From a checkpoint of a small class-conditioned image diffusion model: layers 8.
Rows from block 5 of a small class-conditioned image diffusion model, named by matrix and row number. Rows with one number within an expert belong to one neuron, the router's apart. Each number is 200 + 40 x the weight over its row's rms, rounded and kept within 0 to 999. All counts start at 0.
Before each expert's rows are labels from the 100 images, of 14976 (inputs lightly noised), where the router gives the expert most weight on average: "peak at" is the part of the image that holds the peak. Only what is clearly more common there than usual is listed. The data: capsule endoscopy frames (Kvasir-Capsule).
# router: router (model.blocks.5.mlp.router.weight, 4x384, trained with AdamW), inputs 86-128
# up: expert up (model.blocks.5.mlp.up, 4x192x384), inputs 86-128
# down: expert down (model.blocks.5.mlp.down, 4x384x192, transposed), outputs 86-128

# expert 3
peak at: middle left
router.3,243,227,148,201,179,216,176,187,187,184,92,146,179,206,261,219,216,172,182,196,211,86,139,278,232,231,175,179,162,187,212,198,214,186,259,227,212,256,251,142,164,170,148
up.0,222,200,200,88,125,200,200,200,225,227,200,231,200,205,189,306,200,200,72,200,200,200,200,200,97,133,137,200,200,143,200,200,200,200,232,200,183,200,200,200,200,200,200
down.0,164,200,200,200,139,200,200,200,200,200,200,181,200,273,200,131,200,200,200,200,200,289,200,200,200,200,200,200,200,200,200,274,200,200,200,200,257,63,200,200,200,200,302
up.1,119,200,200,200,247,325,200,200,177,130,200,200,200,200,122,200,200,108,200,183,200,200,339,200,200,200,200,200,200,200,229,200,210,200,200,200,200,200,200,200,200,200,200
down.1,200,200,200,200,200,200,200,200,200,200,200,200,200,200,200,200,200,200,200,200,200,157,108,200,200,200,200,200,200,200,200,102,200,200,200,194,200,200,9,240,200,200,200
up.2,200,200,200,200,200,200,299,123,200,91,200,200,134,200,138,135,200,90,200,200,200,200,200,200,200,238,256,108,300,200,200,200,200,200,198,279,200,196,178,200,200,200,200
down.2,169,190,200,200,200,200,200,121,245,200,292,200,200,151,200,179,160,200,200,149,200,200,200,200,200,200,263,235,231,264,200,200,155,200,214,90,279,200,200,200,200,161,200
up.3,200,200,200,200,200,200,200,120,200,200,200,200,200,200,200,200,194,200,200,248,200,200,200,141,200,155,200,202,88,200,200,200,200,200,95,158,286,200,200,220,97,200,200
down.3,202,193,200,200,175,200,200,206,200,200,200,194,243,200,130,200,200,260,300,200,200,277,200,200,200,174,188,203,200,200,200,200,285,163,87,249,200,200,200,242,200,157,200
up.4,76,200,302,316,238,200,134,200,200,203,130,200,162,200,177,200,200,52,242,200,200,200,273,121,200,200,200,200,200,200,200,200,200,320,200,196,275,200,200,66,200,200,200
down.4,200,124,200,200,151,200,200,200,200,200,200,200,200,200,200,200,161,200,200,200,200,200,200,200,200,200,267,200,200,200,200,200,200,143,200,200,200,200,294,200,200,200,148
up.5,227,200,200,200,200,167,200,200,200,227,303,200,198,200,224,200,200,200,200,200,125,200,200,200,200,125,200,232,200,200,227,172,254,200,200,200,200,284,200,200,304,200,200
down.5,200,200,200,200,200,200,200,266,200,200,200,200,200,200,200,200,200,200,200,200,200,200,200,200,312,274,200,200,200,200,200,115,200,200,200,200,200,139,200,321,162,200,200
up.6,143,176,115,194,200,200,200,200,200,200,200,162,160,235,176,221,200,145,288,200,200,108,200,283,260,200,200,324,166,200,200,200,200,200,156,200,200,200,200,200,208,200,205
down.6,310,200,277,236,240,216,200,200,200,145,200,200,201,177,200,157,171,200,242,200,200,251,200,111,200,200,176,105,200,179,182,207,243,200,200,242,234,242,191,255,200,200,200
up.7,196,200,75,200,200,200,200,200,265,200,200,254,261,150,283,200,249,200,200,338,152,200,200,200,200,200,200,129,200,244,200,266,200,200,262,200,200,200,200,200,200,128,200
down.7,111,157,200,200,200,261,300,200,200,200,200,200,200,200,200,200,200,200,200,200,200,200,200,150,200,200,200,200,200,200,227,200,200,200,200,200,200,149,200,200,191,200,200
up.8,200,229,255,212,276,200,200,200,200,200,200,149,200,200,200,200,105,200,200,200,200,200,200,200,200,200,200,203,200,200,200,200,170,200,200,200,200,200,200,231,200,200,211
down.8,200,126,200,211,200,200,200,200,200,200,200,200,170,200,149,200,200,200,200,200,200,200,200,312,200,200,200,200,197,200,205,200,200,77,200,200,200,312,229,200,200,200,200
up.9,200,200,345,157,200,200,200,200,200,200,200,200,200,200,200,107,200,196,200,165,200,200,200,200,221,376,200,200,200,343,149,200,200,200,200,200,239,303,200,200,200,226,148
down.9,200,214,200,200,200,200,226,200,200,200,200,289,159,200,228,200,200,200,200,200,200,200,237,200,66,187,133,200,268,200,200,200,44,200,268,200,200,200,200,168,200,200,200
up.10,109,231,200,289,200,123,200,200,200,249,200,200,113,313,200,200,200,200,200,200,200,0,363,200,200,200,200,200,200,200,200,200,200,200,200,200,200,200,200,98,200,200,145
down.10,200,200,322,200,287,200,200,200,200,200,200,172,272,86,200,200,200,200,214,200,200,200,172,200,200,168,200,179,73,200,200,200,200,200,200,223,200,200,290,294,91,305,200
up.11,200,200,253,200,200,200,200,200,200,200,200,200,200,200,200,200,200,200,200,200,154,200,200,200,200,200,200,200,201,200,200,200,200,200,200,200,200,200,257,181,200,102,200
down.11,291,200,224,200,200,200,131,200,200,200,200,200,200,200,200,206,200,200,200,287,200,200,200,284,200,200,221,200,250,200,200,200,200,200,200,236,200,200,219,200,200,200,325
up.12,200,200,200,200,200,200,200,151,200,200,200,200,149,200,200,200,258,200,200,200,200,200,200,200,200,213,112,200,112,172,200,200,200,200,200,200,200,200,200,200,200,222,200
down.12,200,200,200,212,200,254,288,81,151,200,175,200,228,200,233,143,200,200,200,200,281,200,200,244,200,200,200,200,200,219,244,200,200,303,200,200,200,200,200,200,200,200,95
up.13,200,200,200,151,162,200,310,200,181,200,200,200,200,200,200,200,260,263,270,200,200,173,200,200,200,200,200,257,200,200,348,200,200,200,140,236,122,200,200,200,129,200,200
down.13,122,200,200,200,200,158,200,200,200,200,200,143,274,200,200,200,200,200,149,200,200,200,200,200,200,200,200,200,160,200,200,110,172,200,149,200,297,190,203,200,200,200,200
up.14,200,156,299,200,267,200,200,276,200,200,200,200,144,200,200,200,348,200,200,200,175,200,200,200,200,200,325,200,200,282,200,200,150,200,200,200,200,200,200,200,227,200,200
down.14,200,200,200,200,200,306,200,200,234,200,200,200,200,200,142,189,110,174,200,200,200,217,200,200,200,200,200,200,200,283,200,200,200,200,200,200,200,298,200,200,200,200,200
up.15,195,200,200,200,200,201,245,200,270,212,200,291,200,116,261,256,332,200,200,200,152,200,200,200,200,150,200,200,200,200,200,201,200,200,200,200,68,200,170,200,200,200,255
down.15,200,200,200,200,200,200,278,200,200,138,200,200,200,304,259,200,134,154,200,200,270,200,200,140,181,272,200,189,200,200,232,200,200,176,200,200,192,200,200,200,200,200,200
up.16,200,200,148,330,185,200,200,151,241,200,200,200,148,200,200,219,255,134,200,210,190,127,200,154,200,190,200,200,166,200,295,200,200,143,141,200,168,234,200,200,173,157,148
down.16,351,192,200,200,200,200,200,200,200,200,200,85,200,200,200,200,185,317,200,146,236,154,200,221,200,200,218,266,200,200,243,108,200,253,200,200,200,266,195,271,200,200,200
up.17,140,85,121,200,200,200,252,215,200,177,200,200,200,200,200,200,169,200,296,184,167,205,200,200,200,200,305,200,200,135,200,200,360,80,200,166,254,278,200,200,267,200,287
down.17,200,195,200,159,200,200,200,200,200,200,200,200,200,273,200,130,263,196,200,200,200,200,232,200,200,200,200,200,189,317,200,343,200,200,200,126,160,200,200,200,145,314,200
up.18,200,200,230,200,176,207,174,63,200,148,200,144,200,200,200,170,95,257,233,220,200,200,200,135,200,200,200,200,200,200,316,200,200,200,162,82,232,176,200,200,200,138,329
down.18,200,162,200,200,154,200,156,200,179,125,200,156,234,173,200,241,70,249,200,200,200,316,176,200,200,200,200,200,200,123,200,122,200,200,200,292,267,200,260,200,200,200,288
up.19,200,200,200,171,200,200,209,356,155,200,200,200,200,200,200,200,203,159,200,200,200,200,200,280,200,221,200,200,200,130,200,200,267,147,200,211,200,200,200,200,200,200,139
down.19,200,200,200,200,200,200,200,200,113,195,257,200,200,200,200,191,200,200,175,195,200,200,200,200,200,226,98,215,200,200,191,132,269,200,200,147,200,200,200,160,200,273,174
up.20,200,294,305,108,313,200,200,200,200,194,200,200,133,266,141,200,200,200,200,200,300,200,200,200,215,200,200,189,200,200,200,200,200,155,200,200,351,200,225,200,200,284,200
down.20,200,207,171,136,200,200,216,239,112,200,200,200,286,200,200,99,200,269,200,303,275,200,100,200,103,203,103,143,214,200,200,200,200,200,272,151,219,200,159,200,200,200,200
up.21,200,200,200,200,81,200,200,200,37,200,200,164,230,200,200,200,6,200,200,200,200,200,200,200,200,320,200,200,200,200,200,200,200,95,200,200,200,259,200,200,200,200,200
down.21,200,201,200,118,200,76,200,200,200,304,200,163,200,200,200,200,200,200,200,200,200,200,200,163,200,200,200,200,63,200,165,200,200,200,200,200,200,269,237,200,200,200,200
up.22,200,200,177,200,200,200,200,200,273,200,200,200,280,200,200,222,200,200,200,200,200,200,200,200,200,200,200,227,71,200,200,200,200,200,200,200,200,247,200,200,200,200,200
down.22,200,200,200,189,200,87,200,282,124,200,200,200,200,200,200,200,200,200,200,200,200,83,200,208,200,200,264,200,200,224,200,200,200,200,200,124,200,168,200,200,200,200,162
up.23,200,129,200,200,200,200,270,200,200,200,200,175,200,200,200,331,200,200,200,200,200,200,200,361,200,200,200,200,200,200,200,200,128,200,200,94,147,123,218,200,200,200,323
down.23,110,200,256,132,200,200,200,317,200,205,183,200,200,200,200,200,374,200,200,200,200,200,200,152,200,200,200,200,200,196,200,200,140,160,200,268,200,200,200,159,200,200,200

# expert 1
peak at: top left
router.1,239,173,216,220,242,214,181,207,222,152,224,257,170,122,200,147,258,189,194,171,221,256,239,179,257,217,253,111,219,207,179,250,209,223,251,221,184,175,188,182,154,136,236
up.0,154,200,200,200,200,200,200,200,210,200,145,200,200,200,296,200,200,200,232,200,200,200,276,126,200,200,107,108,200,200,200,200,115,200,200,200,200,200,200,200,200,136,200
down.0,200,200,200,193,200,200,200,200,200,162,213,200,200,200,184,233,200,200,200,200,152,200,200,341,200,200,200,193,187,200,200,125,200,200,222,200,200,172,200,183,200,114,334
up.1,200,200,200,200,291,200,249,200,200,175,200,200,200,200,209,245,200,200,200,200,277,200,200,200,316,200,209,200,173,256,200,200,200,200,200,200,200,200,200,200,200,200,200
down.1,200,200,218,200,172,334,200,200,200,200,200,200,200,200,200,200,200,308,200,233,200,200,125,279,200,200,156,200,200,200,200,200,200,200,200,200,200,135,200,318,200,198,165
up.2,200,317,200,200,200,200,292,182,200,200,200,200,200,200,200,200,121,285,200,200,200,200,200,200,200,200,199,200,200,200,200,277,200,185,200,200,200,211,200,200,200,200,200
down.2,200,172,200,200,200,269,200,200,200,311,159,200,200,200,200,200,200,179,200,200,200,200,200,200,200,111,200,200,310,84,200,200,200,252,200,249,232,89,20,200,300,121,200
up.3,200,200,200,200,306,200,200,200,200,200,126,200,325,200,200,200,200,200,127,200,200,283,200,200,200,200,200,200,200,200,200,200,200,200,200,200,200,200,200,200,200,0,200
down.3,200,172,135,200,152,227,200,200,200,200,279,200,64,200,200,200,200,200,163,241,200,200,200,200,200,200,200,200,170,254,200,200,200,200,200,200,200,200,200,200,200,200,200
up.4,200,200,200,200,200,104,200,200,200,200,200,200,200,140,240,200,99,200,93,269,200,200,236,200,200,200,200,291,154,101,200,119,78,200,277,200,200,200,200,200,185,200,200
down.4,83,200,200,200,200,200,200,200,200,271,259,200,200,200,200,200,200,200,200,200,200,200,200,200,200,200,200,200,200,200,200,200,200,151,200,0,358,200,200,200,200,200,200
up.5,200,200,200,200,200,200,200,200,200,200,200,200,200,268,41,248,200,261,200,118,200,200,195,224,137,200,242,200,200,200,200,100,200,200,165,325,200,248,200,200,200,200,200
down.5,200,200,200,200,123,200,200,200,200,218,200,200,200,162,267,200,200,144,200,200,200,200,200,200,200,200,200,200,200,200,200,200,200,187,200,200,200,200,223,200,200,200,200
up.6,149,144,200,200,161,198,200,108,200,200,200,160,283,200,200,229,200,200,279,254,200,200,200,200,199,200,114,286,150,200,200,200,209,165,200,200,200,188,243,213,296,279,200
down.6,200,120,200,200,239,223,237,138,200,200,200,242,200,93,200,169,175,200,200,114,200,200,200,277,200,200,200,200,210,272,200,200,200,244,232,200,228,222,200,261,200,200,200
up.7,155,113,200,200,318,200,200,200,200,200,200,125,200,200,200,200,200,123,200,200,200,200,133,188,200,258,113,217,209,200,200,287,27,227,153,200,103,258,236,200,200,261,255
down.7,179,200,200,148,200,149,200,200,200,200,200,200,186,200,200,200,144,111,100,249,200,200,200,200,200,200,216,200,200,287,200,236,200,200,191,189,200,107,200,200,200,200,273
up.8,200,200,200,110,344,222,238,200,200,200,200,200,200,200,200,200,200,200,200,200,263,140,200,200,200,200,200,200,200,200,200,231,200,278,200,200,200,200,163,131,100,200,200
down.8,200,104,200,44,200,200,200,200,200,200,200,217,200,200,200,231,200,200,200,201,200,390,200,261,200,191,200,200,200,200,200,200,200,200,200,200,200,200,200,200,200,200,200
up.9,200,163,200,200,145,200,200,126,200,200,179,200,94,200,94,147,200,200,257,200,200,200,200,221,200,245,153,200,200,296,200,200,200,200,144,279,163,200,200,200,252,200,200
down.9,259,300,200,139,200,200,200,303,200,200,200,200,240,200,200,200,194,194,200,200,200,200,200,262,200,200,368,200,253,73,200,200,200,200,200,200,200,200,200,258,200,200,200
up.10,200,200,200,133,200,200,200,200,200,200,294,200,226,200,128,200,200,220,200,149,200,268,200,200,200,200,200,246,200,198,200,200,200,200,138,200,200,200,200,200,200,200,247
down.10,200,200,200,200,200,200,200,251,200,200,200,214,200,200,224,200,195,76,253,200,200,65,200,271,200,200,200,200,148,200,200,340,200,233,307,313,4,200,200,200,200,245,112
up.11,200,231,200,189,138,200,200,200,200,200,200,72,200,285,200,187,96,129,200,200,200,200,158,200,200,246,200,227,200,216,200,223,200,297,200,200,221,200,200,200,200,313,50
down.11,153,200,200,174,200,200,133,200,219,200,166,200,200,241,200,123,200,200,158,200,200,200,200,200,200,200,200,200,209,241,200,200,200,200,200,155,100,200,200,212,184,272,197
up.12,200,200,200,62,200,200,200,200,200,200,200,93,200,200,118,200,200,200,200,200,200,200,200,200,103,200,200,200,200,274,170,200,200,200,200,200,309,318,200,200,200,200,200
down.12,200,200,200,164,200,200,200,200,200,200,200,62,86,200,200,200,125,200,133,200,200,200,220,200,200,111,175,302,200,200,200,200,200,250,200,200,200,200,104,200,200,200,200
up.13,200,242,164,200,200,200,200,200,200,200,200,134,200,284,164,200,199,200,119,200,200,200,200,200,200,257,272,200,151,200,200,144,200,200,221,200,306,200,200,200,200,200,200
down.13,200,200,200,259,200,200,200,200,200,234,200,200,157,200,200,200,200,200,200,200,200,200,336,200,200,200,200,200,283,200,200,200,182,200,200,200,200,200,200,253,200,200,200
up.14,183,236,147,200,200,266,200,200,155,200,144,247,200,181,99,200,295,200,218,200,250,203,200,84,200,200,260,200,200,200,200,200,338,200,299,318,168,230,200,200,200,200,291
down.14,125,200,266,200,144,200,200,200,200,200,200,128,200,233,200,200,159,200,200,219,200,106,200,243,200,249,172,144,200,200,264,200,165,200,200,122,256,200,200,200,245,200,151
up.15,200,200,200,46,200,200,258,200,134,200,200,200,200,200,70,200,297,200,200,200,200,200,263,200,200,286,262,318,138,200,200,200,200,200,140,305,200,271,200,200,200,200,189
down.15,200,163,200,200,200,200,200,200,200,200,200,200,200,200,251,200,200,200,200,200,89,148,200,252,200,200,216,297,200,200,200,200,123,200,200,200,311,115,200,259,283,200,200
up.16,200,200,200,200,200,200,237,200,200,200,200,200,200,200,200,200,200,200,200,200,200,200,200,200,226,200,200,82,200,200,200,200,200,200,200,200,200,200,200,200,200,200,200
down.16,200,200,200,185,200,200,48,200,200,200,200,200,200,200,200,258,200,200,200,200,200,200,200,200,200,200,200,200,200,200,200,200,200,114,200,200,200,114,238,75,335,200,200
up.17,200,200,200,109,200,200,200,200,179,166,235,200,140,200,200,200,206,200,200,124,200,200,200,200,200,200,200,200,200,327,233,226,229,200,200,200,84,200,258,200,200,200,200
down.17,200,210,125,200,172,282,126,200,200,200,200,200,200,215,200,200,148,200,262,200,200,240,200,200,200,139,200,200,200,200,91,200,338,200,157,320,143,200,19,261,200,200,317
up.18,200,200,200,200,260,257,296,185,200,245,200,247,110,172,200,200,200,200,266,200,200,200,200,200,56,200,175,234,200,200,200,200,200,200,200,200,43,319,200,200,176,152,200
down.18,200,200,200,120,200,274,200,200,298,216,200,362,67,265,200,200,309,200,200,216,200,160,263,200,168,175,200,200,273,257,200,273,200,255,200,149,200,200,143,200,200,200,200
up.19,129,200,318,129,200,200,200,200,200,200,200,157,200,226,200,274,200,138,200,200,200,200,200,140,200,200,165,200,200,200,200,200,200,200,200,200,200,200,255,200,200,200,69
down.19,200,200,200,219,200,112,200,104,200,200,153,139,200,269,224,128,125,278,200,126,236,200,200,200,264,151,228,200,200,200,200,196,141,163,312,251,200,199,131,200,238,200,169
up.20,200,200,200,178,200,200,200,200,200,200,200,81,200,200,200,200,200,200,242,200,185,200,200,200,200,245,200,200,200,200,200,197,200,149,200,189,200,200,200,67,200,200,200
down.20,200,200,200,200,298,200,200,200,200,200,192,264,200,200,200,200,200,200,109,132,134,235,200,200,200,340,200,200,65,200,49,200,200,200,200,200,53,200,200,200,200,200,200
up.21,132,302,200,226,200,200,200,171,200,200,118,200,155,255,292,200,135,159,200,265,200,148,353,200,200,200,200,200,171,200,219,292,200,206,200,200,200,200,241,173,252,200,200
down.21,244,200,200,200,169,188,200,145,200,115,200,142,200,241,257,200,200,200,195,200,233,200,143,200,200,200,200,186,200,200,339,200,200,200,200,200,200,200,200,200,200,200,200
up.22,200,200,200,200,179,200,309,144,200,200,200,200,200,200,200,292,200,310,200,320,200,200,200,200,200,200,200,200,200,200,200,200,200,215,200,200,130,200,200,200,200,200,211
down.22,200,200,200,200,200,200,200,200,200,200,147,200,200,200,200,200,200,200,200,94,200,200,200,200,200,230,8,248,200,200,200,200,200,200,200,169,200,200,200,200,200,405,200
up.23,148,200,200,200,200,200,258,200,200,154,200,252,200,200,200,200,290,200,200,220,200,200,210,200,200,200,200,298,72,147,239,332,200,200,200,114,200,200,200,200,200,217,200
down.23,200,200,200,171,304,125,119,200,200,200,200,200,200,200,200,200,200,254,200,200,200,286,200,200,200,200,200,318,200,269,200,200,250,200,200,219,192,100,166,349,160,200,200

# expert 0
peak at: top right
router.0,100,166,203,185,186,180,258,201,200,198,223,186,189,268,221,197,132,180,187,189,182,222,206,150,176,235,186,299,159,210,240,199,209,185,82,189,169,173,240,204,258,275,182
up.0,151,118,200,200,200,200,158,256,230,200,200,100,200,200,115,230,200,200,200,200,200,200,256,200,200,200,200,313,200,200,200,220,200,136,200,145,200,200,324,200,272,200,200
down.0,200,200,200,200,200,200,200,200,200,116,243,200,200,200,143,176,200,200,200,200,127,200,200,200,247,200,200,200,200,200,139,200,200,200,217,200,200,218,200,200,200,200,200
up.1,254,200,200,237,200,200,200,200,200,169,257,200,117,200,200,200,235,155,200,240,136,200,301,200,200,200,122,200,200,200,200,234,200,279,200,200,200,265,200,200,200,200,200
down.1,170,200,200,200,200,200,101,200,230,200,200,200,200,331,200,200,154,248,200,95,200,200,200,200,200,133,200,217,200,200,200,200,200,200,200,270,200,199,147,200,200,164,200
up.2,200,200,200,200,200,220,200,200,108,293,200,200,266,200,278,33,66,200,200,200,200,89,200,200,200,200,200,200,200,200,200,200,200,200,200,200,200,200,200,200,200,258,200
down.2,200,200,200,200,200,200,200,200,200,200,200,200,200,200,200,200,200,200,200,200,95,200,200,200,229,200,200,200,200,200,200,200,200,200,200,200,200,200,200,200,200,200,200
up.3,289,200,200,200,200,200,245,200,200,200,200,200,294,148,219,200,200,200,200,200,207,138,200,283,200,51,259,200,131,200,200,200,200,200,200,138,200,200,200,200,200,200,200
down.3,200,200,200,200,200,200,200,200,200,200,200,132,200,214,200,183,200,200,200,200,289,70,200,200,200,200,207,175,175,228,200,200,200,200,200,200,200,127,221,200,200,200,200
up.4,116,101,200,200,147,200,268,274,200,200,256,200,200,200,200,270,200,163,200,200,125,251,272,270,200,200,200,200,200,200,200,200,200,200,248,200,258,200,200,200,200,237,229
down.4,302,127,176,200,200,200,134,200,224,241,81,200,200,200,200,200,169,256,200,200,187,134,200,116,200,144,184,200,227,142,200,263,174,162,78,200,216,125,146,200,269,200,178
up.5,160,200,200,132,200,200,200,200,200,200,200,200,200,200,200,128,200,200,200,200,200,200,200,287,200,200,283,200,200,200,200,200,200,200,200,200,158,200,200,170,200,200,126
down.5,200,200,200,200,121,200,200,200,200,200,200,119,200,200,200,200,95,200,190,161,200,200,200,200,200,311,200,276,200,200,200,177,200,200,136,200,200,200,200,152,200,313,159
up.6,200,200,258,283,335,200,200,200,275,200,200,200,152,200,200,200,264,57,226,200,200,200,200,200,200,300,131,200,193,200,255,200,200,284,200,284,185,101,200,200,200,308,182
down.6,200,200,200,200,200,200,116,81,200,207,200,200,93,243,200,200,200,247,200,200,193,147,295,200,200,121,200,200,200,257,252,246,200,112,200,200,97,200,121,200,200,130,260
up.7,200,147,200,148,200,276,214,106,228,140,200,200,154,200,111,200,200,200,200,200,200,200,321,200,200,314,163,200,200,200,200,200,200,200,119,200,200,214,200,200,200,200,200
down.7,202,286,200,200,225,147,214,244,148,246,200,353,200,279,200,165,200,142,200,200,200,276,200,200,200,200,200,186,200,134,167,162,125,200,200,200,258,200,200,200,298,200,200
up.8,200,200,200,200,200,200,200,200,200,200,200,200,200,60,204,245,200,200,200,231,200,17,200,200,200,212,200,200,200,122,200,200,306,200,200,200,200,200,134,221,200,200,286
down.8,200,200,200,200,200,200,200,200,200,200,200,200,200,200,122,200,200,200,200,200,200,200,200,53,200,200,200,200,200,200,200,200,200,200,200,200,200,200,294,200,200,200,200
up.9,119,200,200,200,289,200,121,200,200,200,200,200,200,200,200,200,200,100,200,200,200,200,206,279,200,200,289,200,200,200,167,200,200,287,252,200,200,200,200,200,249,200,200
down.9,200,200,200,200,200,200,200,200,200,200,200,144,200,200,200,200,200,200,211,200,200,200,200,200,200,200,200,287,200,200,200,147,200,200,111,75,200,200,200,116,200,200,200
up.10,200,200,200,200,200,251,200,200,136,160,200,264,200,242,237,200,303,200,121,263,163,200,200,200,200,200,210,200,287,200,200,196,256,296,200,200,234,181,149,200,268,200,200
down.10,200,200,122,200,200,138,200,200,200,350,200,200,124,155,200,200,200,200,200,200,200,200,200,200,200,114,162,200,200,200,200,233,200,86,200,200,273,200,200,200,200,200,200
up.11,139,200,299,200,154,200,226,175,140,200,200,200,157,167,200,158,200,200,200,200,200,200,200,200,200,200,99,238,200,245,249,200,200,200,143,267,200,117,198,124,200,200,135
down.11,200,200,156,269,200,200,200,200,236,264,200,200,158,267,200,200,200,200,257,200,243,132,200,179,199,245,200,275,238,139,216,282,234,200,172,200,200,127,200,200,211,200,244
up.12,200,200,200,200,200,200,200,134,200,200,118,200,143,200,138,200,200,200,200,200,200,200,200,200,153,200,130,200,200,200,200,244,200,200,76,200,200,200,200,200,77,200,200
down.12,200,200,200,200,200,200,161,200,200,200,200,200,200,200,236,98,200,137,200,200,175,139,200,200,200,200,200,200,200,200,200,200,200,205,200,150,200,200,200,200,310,200,200
up.13,200,200,200,200,200,236,200,200,275,121,200,200,200,108,163,200,199,200,140,189,200,143,239,200,169,200,127,200,200,200,154,247,200,200,200,200,146,255,263,200,200,200,154
down.13,171,200,222,200,195,200,200,138,258,200,200,200,200,271,200,200,200,167,268,200,200,200,233,116,200,200,200,132,200,257,157,160,200,177,200,321,217,153,249,200,200,200,254
up.14,200,130,200,200,85,200,200,200,200,134,200,200,150,281,200,200,127,200,151,200,128,200,200,200,200,200,200,200,331,200,200,239,200,200,165,116,257,200,200,200,200,200,200
down.14,197,200,265,176,243,200,220,133,155,200,200,178,200,200,200,200,200,214,200,200,200,228,216,273,200,263,200,154,130,248,200,200,200,246,200,200,200,242,200,200,200,200,200
up.15,149,200,179,308,245,200,134,200,200,200,200,144,148,200,93,286,200,200,200,200,200,200,311,271,200,200,200,303,200,200,200,200,200,200,247,200,200,270,247,200,200,200,200
down.15,200,200,200,200,200,200,243,200,200,200,200,200,200,200,200,200,200,147,200,200,200,81,200,200,200,200,200,200,200,200,200,200,200,200,200,296,200,200,200,200,276,115,200
up.16,226,200,200,200,325,163,200,200,200,200,200,200,356,200,200,287,200,200,200,200,200,200,200,200,200,200,200,200,143,200,200,124,200,200,200,200,302,200,57,200,200,200,200
down.16,223,200,233,118,116,200,200,200,200,200,200,200,112,148,319,200,200,200,200,200,200,200,200,200,200,200,200,200,293,200,200,303,200,200,200,200,200,200,200,75,200,200,200
up.17,17,95,200,253,200,159,200,200,200,268,200,262,200,200,260,248,207,200,240,200,200,134,229,200,111,200,200,197,230,200,100,233,200,200,200,309,169,200,200,200,258,200,200
down.17,200,147,200,200,200,200,200,138,236,327,76,200,200,200,200,200,200,275,200,200,200,200,200,200,168,200,200,200,269,200,200,200,200,200,200,158,200,155,200,200,174,200,200
up.18,138,200,200,200,200,200,21,218,200,200,200,200,200,200,141,200,200,200,171,248,200,200,200,294,200,225,200,339,200,200,200,291,200,200,200,200,165,200,200,200,200,200,200
down.18,200,200,148,266,200,200,200,124,200,200,200,243,200,200,200,277,200,191,200,200,268,200,200,133,200,200,200,156,200,200,200,200,200,200,200,252,200,200,200,240,200,200,180
up.19,200,200,200,200,268,200,200,200,163,141,200,200,184,200,200,200,200,200,200,200,330,200,200,239,200,200,165,280,291,200,200,200,200,200,286,200,135,200,320,200,200,200,200
down.19,200,200,230,230,200,233,157,200,200,200,200,236,200,50,344,200,155,200,236,168,128,161,200,200,83,200,200,200,200,200,173,200,200,200,200,262,200,200,200,200,331,197,200
up.20,143,134,200,200,200,200,200,200,200,200,200,200,76,200,200,200,200,200,200,200,200,108,200,152,200,200,200,200,200,200,200,200,261,200,200,200,200,200,200,112,200,200,200
down.20,200,200,200,86,156,131,200,200,200,200,200,200,269,134,333,200,200,200,200,200,200,200,200,200,200,200,200,200,200,200,200,177,200,200,200,200,200,200,200,200,200,200,146
up.21,200,200,200,200,200,298,200,200,200,141,200,200,200,200,200,200,200,200,200,200,200,235,200,200,253,200,200,200,200,182,200,200,189,200,200,200,200,200,200,178,200,200,200
down.21,38,237,200,296,200,200,200,200,200,200,107,200,200,200,200,200,200,200,200,188,200,200,200,200,200,200,283,200,200,200,200,200,280,311,200,200,200,200,200,200,200,200,162
up.22,200,200,200,200,200,188,277,232,200,200,277,200,200,131,200,200,200,128,200,200,200,122,133,200,200,200,200,200,200,200,233,200,200,200,259,200,200,200,176,200,200,220,281
down.22,200,200,200,200,200,200,200,200,200,67,200,200,200,200,200,200,200,200,0,200,200,200,200,200,320,200,200,200,200,200,200,200,200,200,200,200,200,200,200,200,200,142,200
up.23,174,105,200,200,200,200,119,200,200,140,200,150,200,200,200,200,200,113,200,285,153,200,200,200,200,112,135,200,119,212,281,291,200,81,200,200,200,200,200,200,125,200,200
down.23,134,288,200,200,200,200,200,151,200,200,200,200,329,200,244,189,293,200,200,200,350,200,200,200,200,200,200,101,200,200,200,129,334,200,200,200,200,200,200,202,200,200,200